Weights of a small image classifier.
Model: 1.85M parameters, arch convnext, norm layernorm, activation gelu, patch size [2, 2], layers 8, width 192.
Training: muon at rate 0.0028, held-out accuracy 20%.
Data: trained on crops of objects in photos (Visual Genome), 61751 training examples, 149.7 epochs.
Rows from block 2 of a small image classifier, named by matrix and row number. Rows with one number belong to one neuron. Each number is 200 + 30 x the weight over its row's rms, rounded and kept within 0 to 999. All counts start at 0. After the name is the row's rms in percent of the matrix's.
Before each neuron's rows are labels from the 100 images, of 14848, where the neuron reaches its highest value: "peak at" is the part of the image that holds the peak. Only what is clearly more common there than usual is listed. The data: crops of objects in photos (Visual Genome). In brackets: how many of the 100.
# fc1: MLP up (model.blocks.2.mlp.fc1.weight, 576x192), inputs 96-191
# fc2: MLP down (model.blocks.2.mlp.fc2.weight, 192x576, transposed), outputs 96-191

peak at: top centre (30)
fc1.180,093,313,127,237,200,231,200,240,200,166,271,162,214,267,200,200,200,182,200,166,237,200,200,200,243,164,231,130,200,255,200,200,200,121,200,200,200,200,155,200,200,200,175,293,200,200,218,161,200,200,200,200,230,244,200,204,248,200,200,170,200,238,200,189,200,197,200,200,174,97,200,200,187,185,200,200,200,200,200,236,195,167,200,217,200,231,229,156,200,167,200,200,200,200,139,200,200
fc2.180,102,200,200,200,200,172,200,247,165,200,231,201,159,176,182,156,200,200,200,200,249,200,200,229,151,200,200,200,222,242,200,200,200,200,157,132,200,145,200,268,200,200,200,268,281,200,200,200,193,164,167,200,249,200,200,143,200,205,158,200,233,251,240,275,229,226,252,200,200,200,200,200,200,200,193,156,200,200,200,200,234,200,225,256,200,155,249,207,200,200,165,173,200,222,205,200,200

peak at: middle right (28)
fc1.572,093,188,200,231,200,200,166,168,230,200,258,172,200,200,200,200,200,164,200,200,183,241,200,200,200,200,128,200,220,250,233,200,214,140,200,200,161,200,200,200,200,200,200,200,200,174,200,199,211,180,200,200,200,200,200,200,224,267,200,200,206,200,216,175,200,200,200,247,200,145,163,200,236,200,162,200,157,196,200,206,213,242,157,144,200,308,200,200,212,200,200,200,200,200,256,200,273
fc2.572,111,200,200,201,122,229,200,237,200,200,200,227,200,200,200,200,162,200,200,240,270,192,147,235,200,161,227,200,204,256,181,174,153,218,152,200,200,166,278,200,267,254,233,200,200,200,164,200,192,245,149,200,200,200,200,204,138,190,200,206,200,253,196,200,163,200,200,200,200,157,195,200,200,251,240,176,200,253,200,165,183,200,236,200,200,200,200,194,200,200,200,274,200,200,200,212,178

peak at: middle right (36); top right (27)
fc1.50,088,200,148,242,200,200,200,162,200,200,200,286,256,200,168,153,200,200,200,200,200,231,200,200,142,177,200,159,200,200,214,217,200,161,200,200,200,200,200,200,200,200,256,236,200,228,281,204,152,200,176,200,200,200,200,200,247,200,243,206,200,200,173,217,254,139,161,200,217,149,205,200,200,200,248,90,204,214,175,200,200,200,200,183,200,163,200,200,200,200,200,172,200,185,180,179,200
fc2.50,106,200,200,177,179,148,200,200,187,215,200,166,200,200,200,206,200,283,200,194,208,193,200,200,200,200,250,257,239,200,194,244,200,200,255,143,131,200,200,200,200,200,140,200,231,200,150,200,168,202,139,203,200,200,270,200,200,216,200,116,200,284,111,200,200,200,200,159,277,200,200,200,117,155,200,200,200,168,170,200,200,253,200,168,200,224,200,200,205,200,200,153,200,170,200,194,209

peak at: top centre (29)
fc1.371,111,203,200,177,210,205,222,200,200,148,200,162,200,230,310,200,200,238,200,226,200,200,226,237,219,200,200,243,200,175,270,167,260,154,200,200,200,228,242,204,147,239,200,229,188,200,258,200,200,200,248,200,200,233,182,200,200,160,200,206,170,208,200,200,200,200,200,200,119,145,224,200,245,163,245,145,199,200,137,200,200,200,142,210,231,179,174,196,200,177,219,216,166,116,159,147,200
fc2.371,121,200,200,228,200,200,223,200,200,200,200,200,246,201,176,200,200,199,201,200,200,200,200,198,200,242,200,200,200,200,203,245,222,200,242,207,200,187,263,142,200,200,164,200,200,205,217,238,190,200,200,200,200,200,243,200,236,200,225,127,230,200,200,175,200,200,200,200,200,255,200,134,200,200,238,200,194,200,223,188,188,200,200,200,200,204,201,200,200,200,200,233,262,249,200,263,200

peak at: middle right (29)
fc1.398,104,200,132,193,200,200,231,171,250,200,200,164,176,244,200,208,224,219,200,200,138,148,200,200,191,200,200,164,200,170,198,200,200,200,200,151,200,224,200,201,200,229,170,200,171,183,221,274,263,203,200,200,139,199,235,200,200,165,200,200,200,200,194,162,278,224,200,200,200,170,135,200,162,200,200,200,200,225,200,200,200,200,200,200,200,176,234,200,227,200,200,233,249,200,138,180,215
fc2.398,106,200,180,162,200,197,161,176,200,200,256,134,200,200,200,156,206,200,200,200,200,271,200,169,183,253,200,200,246,200,175,200,122,207,200,247,240,200,270,200,200,236,182,200,200,200,251,168,200,194,213,144,200,183,192,200,244,200,200,210,150,229,200,175,231,208,227,200,145,181,200,255,232,200,200,200,193,200,227,200,200,225,200,122,260,200,154,200,155,176,112,207,160,191,200,200,197

peak at: top centre (29)
fc1.185,105,200,187,189,166,193,91,233,200,236,128,200,200,200,208,186,200,155,173,157,251,200,238,200,200,186,131,196,187,200,200,251,200,200,117,179,264,173,141,200,200,217,200,137,200,200,245,235,200,200,200,200,200,181,255,193,200,127,180,200,200,161,200,170,208,200,248,240,255,200,200,188,200,188,200,147,183,200,200,151,200,186,290,200,200,200,170,200,195,116,200,200,204,200,250,208,204
fc2.185,104,200,200,241,200,200,200,200,188,200,158,281,200,200,208,226,204,200,200,217,200,175,267,243,200,200,200,160,270,200,200,200,200,152,200,172,208,220,200,200,200,264,200,200,200,255,200,200,200,137,198,266,200,200,200,221,232,200,200,262,140,200,200,215,272,215,200,200,200,243,200,179,186,152,200,200,171,169,200,200,200,239,129,247,200,200,245,200,151,176,102,200,190,200,200,200,219

peak at: middle right (30)
fc1.522,089,187,200,200,176,200,215,200,200,230,200,200,147,200,200,173,210,200,200,200,158,200,160,200,200,200,200,200,104,232,200,213,200,200,200,211,131,200,200,200,200,200,200,200,200,235,250,200,148,286,168,200,286,215,200,200,200,212,200,200,200,171,139,202,200,303,280,200,245,256,229,226,129,219,200,200,212,235,156,205,200,200,200,200,200,200,209,118,200,155,200,149,231,200,162,200,200
fc2.522,092,260,200,245,205,200,255,237,200,230,200,200,200,144,200,160,200,185,200,200,200,171,200,203,183,200,245,200,200,200,186,200,156,171,200,200,257,200,219,200,162,200,208,200,171,267,240,200,200,200,165,200,200,233,200,227,214,144,200,200,224,200,200,201,200,200,177,200,135,200,200,166,200,185,228,279,200,276,268,200,200,163,157,200,287,266,200,200,200,200,146,200,200,189,238,200,267

peak at: top centre (35)
fc1.426,107,234,200,200,158,231,200,200,251,176,182,200,200,155,166,141,200,203,209,189,154,200,238,167,237,200,200,200,243,169,231,251,179,246,169,200,138,200,200,200,227,200,180,175,170,184,200,200,137,189,200,200,200,158,200,200,158,253,160,212,200,200,200,200,200,183,232,131,226,200,175,200,200,148,200,200,261,200,232,200,200,151,200,160,200,200,200,200,200,200,200,242,200,215,200,211,206
fc2.426,125,200,200,222,187,200,144,160,200,200,200,261,200,200,204,200,200,165,221,125,281,200,291,200,200,226,177,199,224,202,200,200,247,200,200,200,200,200,272,181,204,213,200,211,139,200,200,200,197,200,200,251,180,225,139,264,200,185,200,221,200,200,200,184,200,200,230,186,200,259,200,200,168,240,200,182,153,221,200,199,200,200,164,176,209,239,200,200,200,200,200,197,200,200,200,200,224

peak at: middle left (46); bottom left (32)
fc1.189,084,200,154,178,200,192,200,200,200,200,165,200,249,205,216,157,200,200,200,200,209,260,200,207,225,200,200,200,157,200,200,200,200,249,191,157,200,200,195,169,200,200,200,200,200,211,200,166,200,200,200,226,154,200,200,251,148,162,200,200,244,200,200,230,200,291,223,185,200,163,200,200,200,183,190,200,200,200,185,200,190,200,276,234,206,200,200,230,200,200,200,202,188,165,253,154,251
fc2.189,091,225,143,200,231,200,200,233,200,270,178,200,212,200,134,200,200,200,200,200,191,200,160,200,155,200,200,253,163,269,200,180,158,200,200,200,200,200,200,200,200,200,200,233,200,145,238,263,196,189,200,187,200,208,200,217,248,248,200,279,230,200,200,200,200,200,208,200,76,200,200,177,200,200,200,221,200,196,200,200,200,200,224,250,167,200,200,200,200,200,206,200,200,200,168,172,168

peak at: middle left (37); top left (33)
fc1.85,090,159,200,237,178,200,200,200,233,200,200,224,200,200,200,241,200,190,200,178,254,266,200,176,137,200,200,139,188,200,151,195,237,200,177,200,200,200,284,187,200,200,144,200,200,188,170,257,200,229,200,153,181,200,160,200,200,200,169,200,200,188,233,279,200,289,200,200,130,200,133,200,200,271,161,111,200,217,200,200,207,209,164,167,170,200,221,228,234,200,200,200,184,187,233,134,200
fc2.85,107,130,187,146,200,111,200,193,175,200,182,220,198,200,200,200,151,302,200,239,157,170,200,200,200,200,200,220,240,211,218,159,200,200,200,200,230,184,151,200,200,200,200,200,200,192,203,144,200,200,201,263,199,200,200,200,200,222,200,207,96,116,200,248,200,162,200,246,200,197,235,200,187,200,200,200,200,180,194,200,200,200,200,270,151,249,200,200,223,200,282,200,200,200,200,200,200

peak at: middle right (31)
fc1.515,090,200,200,200,254,158,200,140,200,181,200,311,200,183,177,218,216,254,200,200,200,148,226,200,288,227,199,265,200,200,189,200,148,168,220,262,200,178,279,202,200,170,200,169,164,200,200,179,128,217,200,132,200,200,262,233,221,200,152,166,200,200,200,200,200,200,143,149,164,200,167,200,200,179,200,200,229,200,200,200,152,221,206,200,200,200,200,141,200,155,205,200,216,186,136,200,200
fc2.515,095,200,210,202,200,200,228,195,200,123,200,231,200,158,200,123,200,176,200,200,145,266,202,252,187,216,200,119,200,200,251,258,183,200,200,200,206,200,200,185,200,137,200,200,172,200,161,200,225,200,200,200,200,200,200,200,200,260,180,239,178,200,224,264,131,200,200,200,200,200,200,200,200,231,200,249,200,200,200,200,200,160,209,138,200,200,200,246,126,217,200,200,178,118,144,200,262

peak at: top centre (33)
fc1.336,095,244,165,200,200,200,200,200,200,200,200,175,200,200,201,200,228,200,200,111,224,233,279,200,200,200,200,173,200,122,150,200,153,126,200,194,199,198,200,200,253,244,246,254,200,200,132,200,201,200,180,200,200,200,200,200,200,254,255,228,173,200,200,136,200,200,200,200,200,250,200,157,200,200,200,200,241,200,200,201,147,200,200,200,200,200,200,156,243,159,167,200,200,224,149,200,200
fc2.336,100,200,200,203,155,190,198,200,200,200,200,224,159,224,145,200,202,200,147,200,200,147,200,200,216,200,200,200,184,191,260,246,161,167,166,200,200,224,234,174,267,200,200,200,143,283,200,200,200,200,306,240,204,159,227,200,170,200,185,238,211,200,200,156,258,200,193,200,200,200,200,211,200,260,200,200,212,203,200,200,134,200,185,200,96,199,200,200,200,200,232,226,215,200,179,214,200

peak at: middle right (29)
fc1.270,091,179,161,183,219,200,200,200,200,230,200,257,200,158,223,157,129,149,200,200,200,200,200,200,192,212,197,200,200,258,214,152,200,211,226,200,201,174,248,256,200,200,230,213,152,149,120,200,189,281,149,138,200,200,207,157,200,200,235,246,159,200,147,244,200,200,161,200,200,200,200,148,200,253,227,200,200,200,200,208,211,200,182,200,200,200,200,262,200,200,166,205,227,200,200,200,204
fc2.270,093,200,250,211,174,200,209,200,165,200,200,200,153,200,168,200,200,190,186,200,193,200,200,200,262,146,200,168,200,211,243,200,200,200,200,200,200,221,200,138,200,225,200,173,200,200,106,183,200,200,200,147,200,222,280,200,201,148,275,200,200,200,200,200,200,211,192,200,115,200,120,200,200,200,200,200,162,208,200,200,151,200,200,200,200,236,200,196,200,200,200,200,170,200,200,242,179

peak at: middle right (30)
fc1.507,097,249,177,264,200,200,200,116,200,218,200,200,204,200,187,200,179,173,200,169,173,131,200,200,205,200,200,170,221,190,200,200,200,200,200,200,219,200,200,200,200,145,151,200,200,227,200,200,199,268,200,200,200,171,165,200,211,200,200,238,273,200,200,200,283,200,273,200,200,200,200,202,230,260,200,200,200,228,136,200,199,218,200,162,200,208,200,200,200,200,200,200,200,200,200,200,200
fc2.507,102,200,200,235,213,107,200,200,200,200,200,189,200,200,172,158,205,237,137,267,200,200,244,200,240,187,225,233,143,200,200,200,263,200,200,252,200,247,200,211,200,266,200,168,120,200,214,200,280,200,200,250,200,225,200,181,157,157,224,200,225,157,248,200,200,193,200,153,167,200,303,144,200,200,231,200,155,200,223,220,200,245,238,200,200,200,244,200,200,200,214,226,200,200,230,118,211

peak at: top centre (30)
fc1.489,097,200,166,188,204,200,200,197,200,200,200,200,200,200,190,200,200,194,200,200,200,200,223,197,226,200,186,200,163,267,124,200,200,200,254,272,224,222,190,256,211,200,200,200,133,230,200,200,230,200,308,200,200,200,200,219,178,200,200,200,200,227,150,255,163,154,145,200,200,239,200,200,206,226,200,135,200,200,244,155,241,200,243,197,200,159,200,144,235,182,177,158,200,200,169,225,214
fc2.489,100,200,247,149,165,200,200,169,200,169,253,200,158,200,115,239,203,184,215,198,200,200,200,213,200,264,264,235,239,182,270,130,200,167,200,200,238,200,152,142,200,212,226,200,200,200,200,239,200,200,254,201,221,200,200,224,214,171,200,200,189,295,200,200,200,200,171,200,247,200,200,200,200,240,251,200,203,200,164,200,200,200,227,200,176,214,200,230,200,175,261,200,200,199,125,201,200