python train.py --model="image classifier" --dataset="crops of objects in photos (Visual Genome)" --grayscale=true --horizontal_flip=false --activation="gelu" --patch_size=[2, 2] --kernel_size=3 --loss="binary_cross_entropy" --init="kaiming_normal" --residual_init="none" --momentum=0.95 --l1_shrink=0.003 --magnitude_pruning=0.5 --epochs=149.7 --weight_decay=0.1
Rows from block 3 of a small image classifier, named by matrix and row number. Rows with one number belong to one neuron. Each number is 200 + 40 x the weight over its row's rms, rounded and kept within 0 to 999. All counts start at 0. After the name is the row's rms in percent of the matrix's.
After each neuron's rows are labels from the 100 images, of 14848, where the neuron reaches its highest value: "patch colour" is the nearest of a few named colours to the mean colour under the peak. Only what is clearly more common there than usual is listed. The data: crops of objects in photos (Visual Genome). In brackets: how many of the 100, against the usual share in percent.
# fc1: MLP up (model.blocks.3.mlp.fc1.weight, 576x192), inputs 96-191
# fc2: MLP down (model.blocks.3.mlp.fc2.weight, 192x576, transposed), outputs 96-191

fc1.41,089,200,200,157,200,200,208,271,200,200,200,195,200,195,200,254,200,200,200,254,182,128,177,200,200,246,146,200,200,192,200,200,271,74,200,236,200,277,271,260,199,183,198,136,152,322,200,200,169,200,200,210,200,253,200,200,200,199,200,200,216,184,200,200,200,123,167,144,200,200,200,200,134,201,200,244,180,200,327,231,156,242,126,200,200,200,131,303,208,200,150,200,200,200,200,200,126
fc2.41,095,55,200,200,200,200,111,200,200,202,200,200,200,314,200,200,249,200,200,262,172,152,200,245,262,126,234,200,200,200,200,200,200,200,200,275,204,200,200,108,200,202,200,220,190,200,177,112,207,168,200,208,187,169,200,200,300,200,200,145,200,178,200,174,112,177,200,94,244,244,199,200,200,271,200,240,200,149,94,180,237,142,200,200,200,200,200,200,200,225,200,262,175,200,195,243,271
patch colour: white (27 vs 10.3)

fc1.40,090,134,200,200,200,174,253,200,253,200,148,90,200,160,235,200,169,200,260,200,145,200,200,200,200,296,304,167,150,255,200,232,200,167,107,200,289,200,200,156,200,200,114,224,200,200,148,200,152,200,200,200,148,200,200,200,168,222,227,207,200,276,200,307,200,221,200,200,200,296,200,200,77,134,200,245,224,233,270,120,200,254,200,197,219,231,200,200,159,182,200,144,200,156,133,200,206
fc2.40,110,216,200,200,164,137,200,200,262,226,200,200,243,252,200,231,200,202,200,125,233,200,150,181,159,200,233,290,257,200,200,236,200,227,185,302,159,200,163,223,200,172,200,200,217,163,200,200,297,200,185,137,196,105,200,109,200,200,224,201,200,200,200,119,247,246,197,200,179,200,200,200,222,154,75,200,184,200,200,200,134,105,77,200,243,200,219,200,228,228,187,200,200,200,149,200,200
patch colour: white (47 vs 10.3)

fc1.91,120,149,200,200,200,197,159,260,200,282,200,200,239,200,200,260,200,200,169,200,110,259,272,298,200,204,185,212,200,200,199,189,139,158,200,243,177,200,200,287,158,200,240,200,200,95,200,200,257,206,136,283,200,329,200,215,109,200,243,200,202,178,148,223,270,237,121,125,200,200,197,200,140,188,200,278,200,237,172,170,200,138,200,200,200,200,200,200,200,48,200,166,200,281,227,200,261
fc2.91,103,200,287,202,200,200,200,252,200,162,106,131,98,200,286,198,200,236,200,215,200,166,300,200,40,200,200,200,200,246,200,192,200,200,200,200,200,200,251,200,194,200,200,200,235,112,200,146,144,200,200,200,200,165,200,200,220,201,200,94,200,285,188,200,200,200,128,200,203,200,200,153,193,116,200,200,200,200,200,200,159,137,172,320,200,200,200,162,200,200,200,200,200,200,200,200,200
patch colour: black (62 vs 28.5)

fc1.384,101,286,200,200,291,200,200,176,187,200,176,184,215,170,200,240,200,255,274,200,200,200,200,200,250,233,200,276,200,214,158,200,200,261,200,132,200,200,200,200,200,182,162,244,200,270,155,230,169,267,200,132,200,200,200,200,200,292,291,180,194,200,236,234,200,165,163,200,132,200,286,178,146,200,140,247,200,286,230,264,162,200,200,200,297,200,210,200,134,166,227,200,200,263,115,160,200
fc2.384,100,107,200,200,230,235,264,200,200,212,271,278,200,200,200,200,175,200,200,200,278,200,203,200,264,264,200,200,200,149,284,200,165,81,200,292,200,200,200,150,290,200,175,200,200,146,195,200,139,211,200,189,257,205,200,194,145,200,86,200,221,200,239,200,224,200,124,200,168,200,238,325,200,200,200,200,162,200,229,200,264,200,200,191,244,200,159,200,106,214,200,200,235,200,200,193,200
patch colour: white (30 vs 10.3)

fc1.93,102,167,259,248,231,200,109,231,200,111,200,243,200,200,200,200,200,145,195,200,156,212,276,200,191,200,277,308,190,200,200,200,325,200,200,200,200,142,200,187,126,200,250,200,200,200,200,201,200,298,200,257,274,243,234,263,200,200,200,200,200,200,182,200,256,200,200,93,200,200,200,200,200,148,200,233,166,241,253,295,144,200,169,268,162,200,200,265,181,288,196,200,200,192,200,200,243
fc2.93,105,140,232,268,200,200,200,165,199,200,262,200,200,201,241,184,154,200,200,261,227,200,200,125,195,180,176,154,200,157,200,231,200,276,177,200,200,200,135,200,200,215,200,200,200,200,252,200,200,200,200,200,200,141,200,211,237,200,167,200,228,200,200,256,200,200,168,175,227,163,188,114,155,152,207,200,200,200,219,92,200,159,200,200,200,200,237,200,200,178,200,200,97,217,200,256,200
patch colour: white (26 vs 10.3)

fc1.467,104,200,200,200,278,200,143,200,200,202,283,168,200,236,269,238,200,200,200,200,200,200,169,310,200,242,174,272,251,231,251,119,177,218,200,200,244,200,140,201,200,252,200,151,200,200,222,200,200,134,261,221,280,287,200,200,200,239,243,200,200,200,243,242,200,200,216,200,157,166,169,236,200,180,229,200,248,176,221,200,176,108,155,86,200,178,171,131,200,200,153,200,200,123,136,200,323
fc2.467,111,200,186,203,219,200,140,148,192,201,200,200,338,153,159,209,277,186,179,225,125,200,148,289,200,200,265,136,200,62,200,182,200,199,200,205,200,200,116,161,200,203,183,202,206,200,330,251,268,200,252,206,200,200,200,200,200,89,304,271,140,227,260,119,151,160,200,200,200,200,200,200,224,200,200,200,200,200,200,200,262,200,200,200,200,200,200,200,200,278,286,200,200,200,200,258,200
patch colour: black (61 vs 28.5)

fc1.2,090,242,197,200,241,200,165,142,200,200,269,200,200,275,149,157,224,200,200,97,224,245,295,200,200,200,200,200,200,200,200,246,200,200,200,200,122,200,195,200,200,184,200,200,200,169,200,200,114,200,200,200,254,257,164,136,96,200,143,200,200,122,200,196,149,236,124,265,200,257,133,278,228,187,185,246,156,200,181,200,145,245,139,187,200,256,168,200,167,169,200,261,153,137,122,200,200
fc2.2,106,224,200,200,200,236,200,206,166,170,200,200,200,200,335,132,175,200,175,296,253,223,201,187,200,200,223,200,199,184,266,167,153,200,181,200,200,173,200,200,200,194,200,259,200,200,200,133,200,200,262,200,200,200,226,272,154,261,200,200,200,216,200,200,200,200,200,200,200,200,165,200,189,126,170,200,200,305,200,200,232,290,200,104,225,200,241,200,205,158,200,200,200,281,297,236,135
patch colour: black (59 vs 28.5)

fc1.137,093,171,258,193,200,200,200,200,200,192,200,200,200,200,200,219,200,122,200,226,229,194,200,200,290,200,179,200,200,200,200,200,200,200,261,200,200,200,200,263,200,200,203,200,200,200,200,200,337,200,200,160,164,200,200,200,200,235,200,158,86,219,146,200,200,131,253,200,200,200,200,189,224,104,200,200,200,220,269,240,200,200,200,200,200,129,173,240,182,248,200,200,115,246,248,200,200
fc2.137,111,254,200,163,188,185,208,200,203,161,168,200,192,191,200,137,248,229,219,200,301,197,230,200,162,200,200,200,263,200,128,375,200,200,200,200,200,200,200,228,222,169,200,200,200,198,111,200,103,248,200,65,200,200,200,146,200,169,200,200,200,200,200,130,166,200,200,172,135,200,200,211,200,200,247,102,200,125,205,200,208,203,200,193,192,168,200,200,200,200,254,181,200,131,262,200,181
patch colour: white (26 vs 10.3)

fc1.461,105,307,121,257,200,180,200,200,266,200,270,213,200,200,222,200,196,200,200,209,200,200,200,212,200,266,200,230,200,272,200,200,200,200,200,200,200,256,360,200,109,200,200,200,200,200,150,231,287,147,200,131,155,102,68,140,183,200,153,200,200,288,221,200,225,200,269,200,201,200,200,200,163,200,200,132,117,167,280,300,199,210,200,274,200,200,167,192,200,200,210,200,248,200,200,200,250
fc2.461,092,93,239,181,200,134,200,200,232,200,200,200,270,200,200,318,232,200,277,155,200,200,200,181,200,200,200,134,200,200,200,200,161,200,124,200,201,245,235,200,200,200,326,156,200,200,277,200,165,200,200,200,200,200,96,77,200,200,200,200,201,299,200,237,159,220,247,200,200,200,202,96,274,200,200,125,200,200,200,198,204,191,256,200,83,200,200,237,195,226,200,200,262,184,200,200,200
patch colour: white (45 vs 10.3)

fc1.360,097,200,173,211,200,200,219,168,200,149,173,200,200,185,193,272,80,162,200,288,200,200,245,200,164,157,200,200,200,200,241,200,200,200,200,200,200,200,311,200,159,200,200,200,200,152,133,199,200,200,221,200,200,233,200,232,274,200,200,200,231,200,146,200,200,200,187,200,204,239,231,203,200,200,200,146,100,200,227,231,230,167,239,323,292,200,200,280,200,189,200,139,180,299,175,200,200
fc2.360,113,239,200,166,200,252,200,202,179,200,256,200,200,200,100,200,200,200,203,229,193,200,200,286,164,260,272,200,200,200,236,101,200,200,200,175,137,200,200,173,200,128,265,200,200,160,124,200,200,320,181,318,279,252,200,200,169,200,200,228,200,227,209,200,200,200,292,127,182,157,200,200,271,200,200,148,200,181,200,172,200,173,200,200,199,176,219,200,200,200,200,244,228,200,64,200,200
patch colour: white (34 vs 10.3)

fc1.417,098,200,98,200,200,200,200,123,183,200,235,200,200,200,162,200,200,200,140,209,170,200,200,200,291,252,200,250,147,108,224,200,159,200,95,200,200,199,194,163,200,200,200,200,200,200,230,218,200,257,200,128,200,200,152,200,114,200,139,200,184,174,172,200,167,200,140,200,200,119,200,149,200,200,233,75,204,226,246,239,200,200,253,200,223,197,200,134,130,200,200,151,310,200,172,200,175
fc2.417,091,137,146,177,200,200,289,200,274,172,243,200,200,211,248,200,200,158,200,251,149,200,200,200,200,200,200,200,200,200,265,200,158,200,200,212,200,263,189,172,200,290,200,200,239,191,200,146,200,177,210,202,215,139,200,200,224,200,124,222,200,148,261,260,200,131,200,200,200,200,127,124,200,200,200,136,200,260,157,155,169,177,202,200,200,200,191,107,273,246,315,200,200,200,231,200,234
patch colour: black (67 vs 28.5)

fc1.98,088,200,240,200,200,200,200,200,265,158,200,200,200,200,217,252,200,161,200,161,152,200,234,187,192,227,200,200,236,200,200,200,116,200,241,200,200,200,253,200,242,200,274,200,200,137,200,134,256,90,200,200,150,145,281,200,170,200,198,200,188,200,200,200,200,200,99,247,255,250,200,200,200,232,168,158,216,200,200,150,244,253,200,200,200,270,190,163,200,247,200,200,105,127,112,200,153
fc2.98,092,200,233,200,200,263,105,121,200,192,77,200,146,337,200,108,187,200,206,213,168,200,102,184,229,278,200,200,200,200,200,200,221,200,153,200,200,178,200,250,200,200,226,200,233,200,200,221,125,200,200,168,246,200,200,225,200,200,200,200,132,212,298,200,160,248,200,324,200,184,200,229,193,200,200,244,269,332,200,253,146,200,116,200,258,200,118,200,111,200,200,200,222,131,239,200,200
patch colour: white (30 vs 10.3)

fc1.489,092,200,145,200,200,212,200,168,156,243,200,200,189,200,200,336,209,200,200,195,204,200,292,200,196,185,200,234,140,200,250,200,170,250,200,169,200,200,200,200,129,200,123,159,200,66,139,200,204,200,200,173,242,200,210,334,200,200,129,200,200,153,209,200,200,200,200,310,226,200,200,198,200,132,96,200,180,192,176,200,251,159,200,200,263,106,200,200,256,163,151,274,200,200,124,200,235
fc2.489,090,244,200,200,183,236,200,148,158,256,178,244,200,195,182,200,135,200,223,132,295,247,321,200,200,200,241,200,127,200,200,270,200,32,207,200,200,200,200,152,203,200,200,200,200,145,200,193,200,200,227,200,308,193,200,208,200,200,184,175,303,200,200,140,200,175,200,200,200,200,200,200,177,233,140,200,124,200,104,295,200,200,170,200,276,242,200,209,200,200,200,170,183,183,200,200,225
patch colour: black (77 vs 28.5)

fc1.499,111,214,200,200,200,200,291,200,156,110,200,159,241,200,190,140,200,111,272,206,131,229,99,200,200,188,216,329,200,200,274,200,200,236,243,200,91,140,213,144,200,107,200,200,200,137,200,200,118,200,200,171,200,254,213,200,200,200,200,144,230,200,245,200,256,200,251,200,200,200,200,159,294,293,263,224,200,209,149,240,200,200,165,200,200,265,200,200,233,184,200,234,200,104,224,295,212
fc2.499,107,196,255,200,201,214,200,138,200,181,200,200,248,200,175,242,200,200,266,173,179,200,200,250,199,166,200,200,176,172,168,172,254,228,200,289,160,164,200,138,200,200,200,206,200,172,252,200,288,200,188,289,200,200,172,154,117,285,190,152,200,177,200,200,200,196,200,200,159,200,169,145,129,200,249,236,91,200,233,226,200,200,237,200,200,200,200,220,200,107,200,200,226,224,200,200,200
patch colour: black (61 vs 28.5)

fc1.122,092,243,200,167,200,200,123,227,191,165,200,200,175,200,200,200,200,200,160,200,200,173,200,200,214,200,184,86,200,331,268,200,255,174,200,159,187,160,200,259,183,200,200,200,158,200,200,200,238,267,200,200,152,309,239,47,228,200,200,200,200,200,155,200,200,254,163,200,147,198,200,200,243,200,126,298,210,200,200,200,157,292,273,200,200,137,264,200,200,200,266,108,164,245,200,151,270
fc2.122,091,94,200,200,215,202,273,200,200,200,148,200,200,191,277,186,306,200,200,200,200,200,235,200,193,240,269,200,149,57,85,200,200,200,200,200,200,235,200,177,243,200,321,165,200,198,165,175,145,212,262,335,200,200,200,189,200,247,200,200,200,202,200,200,149,200,200,200,191,200,200,143,200,281,200,200,200,200,200,200,200,200,181,200,238,200,200,200,200,184,200,200,95,200,200,200,259
patch colour: white (26 vs 10.3)

fc1.505,095,116,200,200,200,198,200,160,143,113,200,273,200,246,200,238,200,200,235,172,196,200,237,191,200,235,153,256,267,206,261,200,200,200,200,200,200,108,259,200,217,200,200,226,200,200,152,127,280,200,200,200,278,200,163,176,200,197,303,200,133,136,202,158,136,261,200,200,179,185,200,200,200,170,200,200,260,200,200,200,200,251,140,127,200,207,200,263,138,254,117,324,187,256,200,202,200
fc2.505,099,200,200,200,200,225,200,200,255,200,220,200,200,280,200,200,200,200,200,200,200,239,200,200,200,200,239,252,200,172,200,200,200,184,214,200,200,200,200,273,200,200,200,200,244,78,112,200,200,340,243,217,200,213,200,200,257,200,200,200,200,200,136,111,200,200,267,200,214,124,170,200,200,200,209,329,200,200,200,243,160,245,111,200,200,200,179,200,117,184,200,72,134,194,200,278,150
patch colour: white (32 vs 10.3)

fc1.161,085,287,253,157,229,138,158,188,200,196,245,245,159,200,200,223,200,200,279,220,200,183,245,200,259,163,200,200,200,200,275,200,200,200,200,200,200,83,183,200,200,200,330,74,200,200,232,200,200,200,101,191,244,200,349,164,228,158,237,200,200,137,200,200,170,200,260,85,200,256,138,200,200,200,183,238,255,130,166,200,171,245,200,200,234,152,200,200,200,202,277,200,200,101,200,200,200
fc2.161,090,176,197,200,305,200,226,200,190,294,200,200,191,200,177,323,197,200,200,228,200,200,200,200,210,109,130,200,209,249,200,266,277,200,200,241,142,97,200,288,135,200,200,179,273,183,200,194,200,185,200,190,249,200,268,200,101,200,244,200,164,216,257,200,200,192,200,226,200,200,200,207,200,339,200,200,268,200,200,204,200,204,200,200,200,199,146,200,200,200,200,200,200,191,196,233,150
patch colour: black (70 vs 28.5)

fc1.460,096,101,169,187,200,146,196,116,200,157,200,200,200,139,200,200,200,198,193,200,200,200,200,200,200,206,200,200,200,200,279,200,232,200,131,200,207,200,200,200,186,200,200,200,259,200,168,194,200,181,200,179,200,200,200,226,200,200,174,189,200,218,124,200,153,206,251,221,231,118,200,200,254,145,160,147,200,220,288,200,200,200,200,113,207,200,200,200,272,201,200,248,232,177,204,200,200
fc2.460,109,294,200,200,200,232,270,284,207,200,200,200,216,212,200,200,117,266,221,273,200,200,280,137,200,200,230,187,200,200,200,200,200,177,200,200,200,230,127,200,116,161,200,200,200,166,232,200,168,192,225,200,354,173,200,241,200,200,196,126,213,147,183,220,178,166,200,186,204,95,227,200,200,200,44,200,200,251,200,200,200,200,186,245,219,200,200,200,129,154,177,252,296,189,141,200,251
patch colour: black (77 vs 28.5)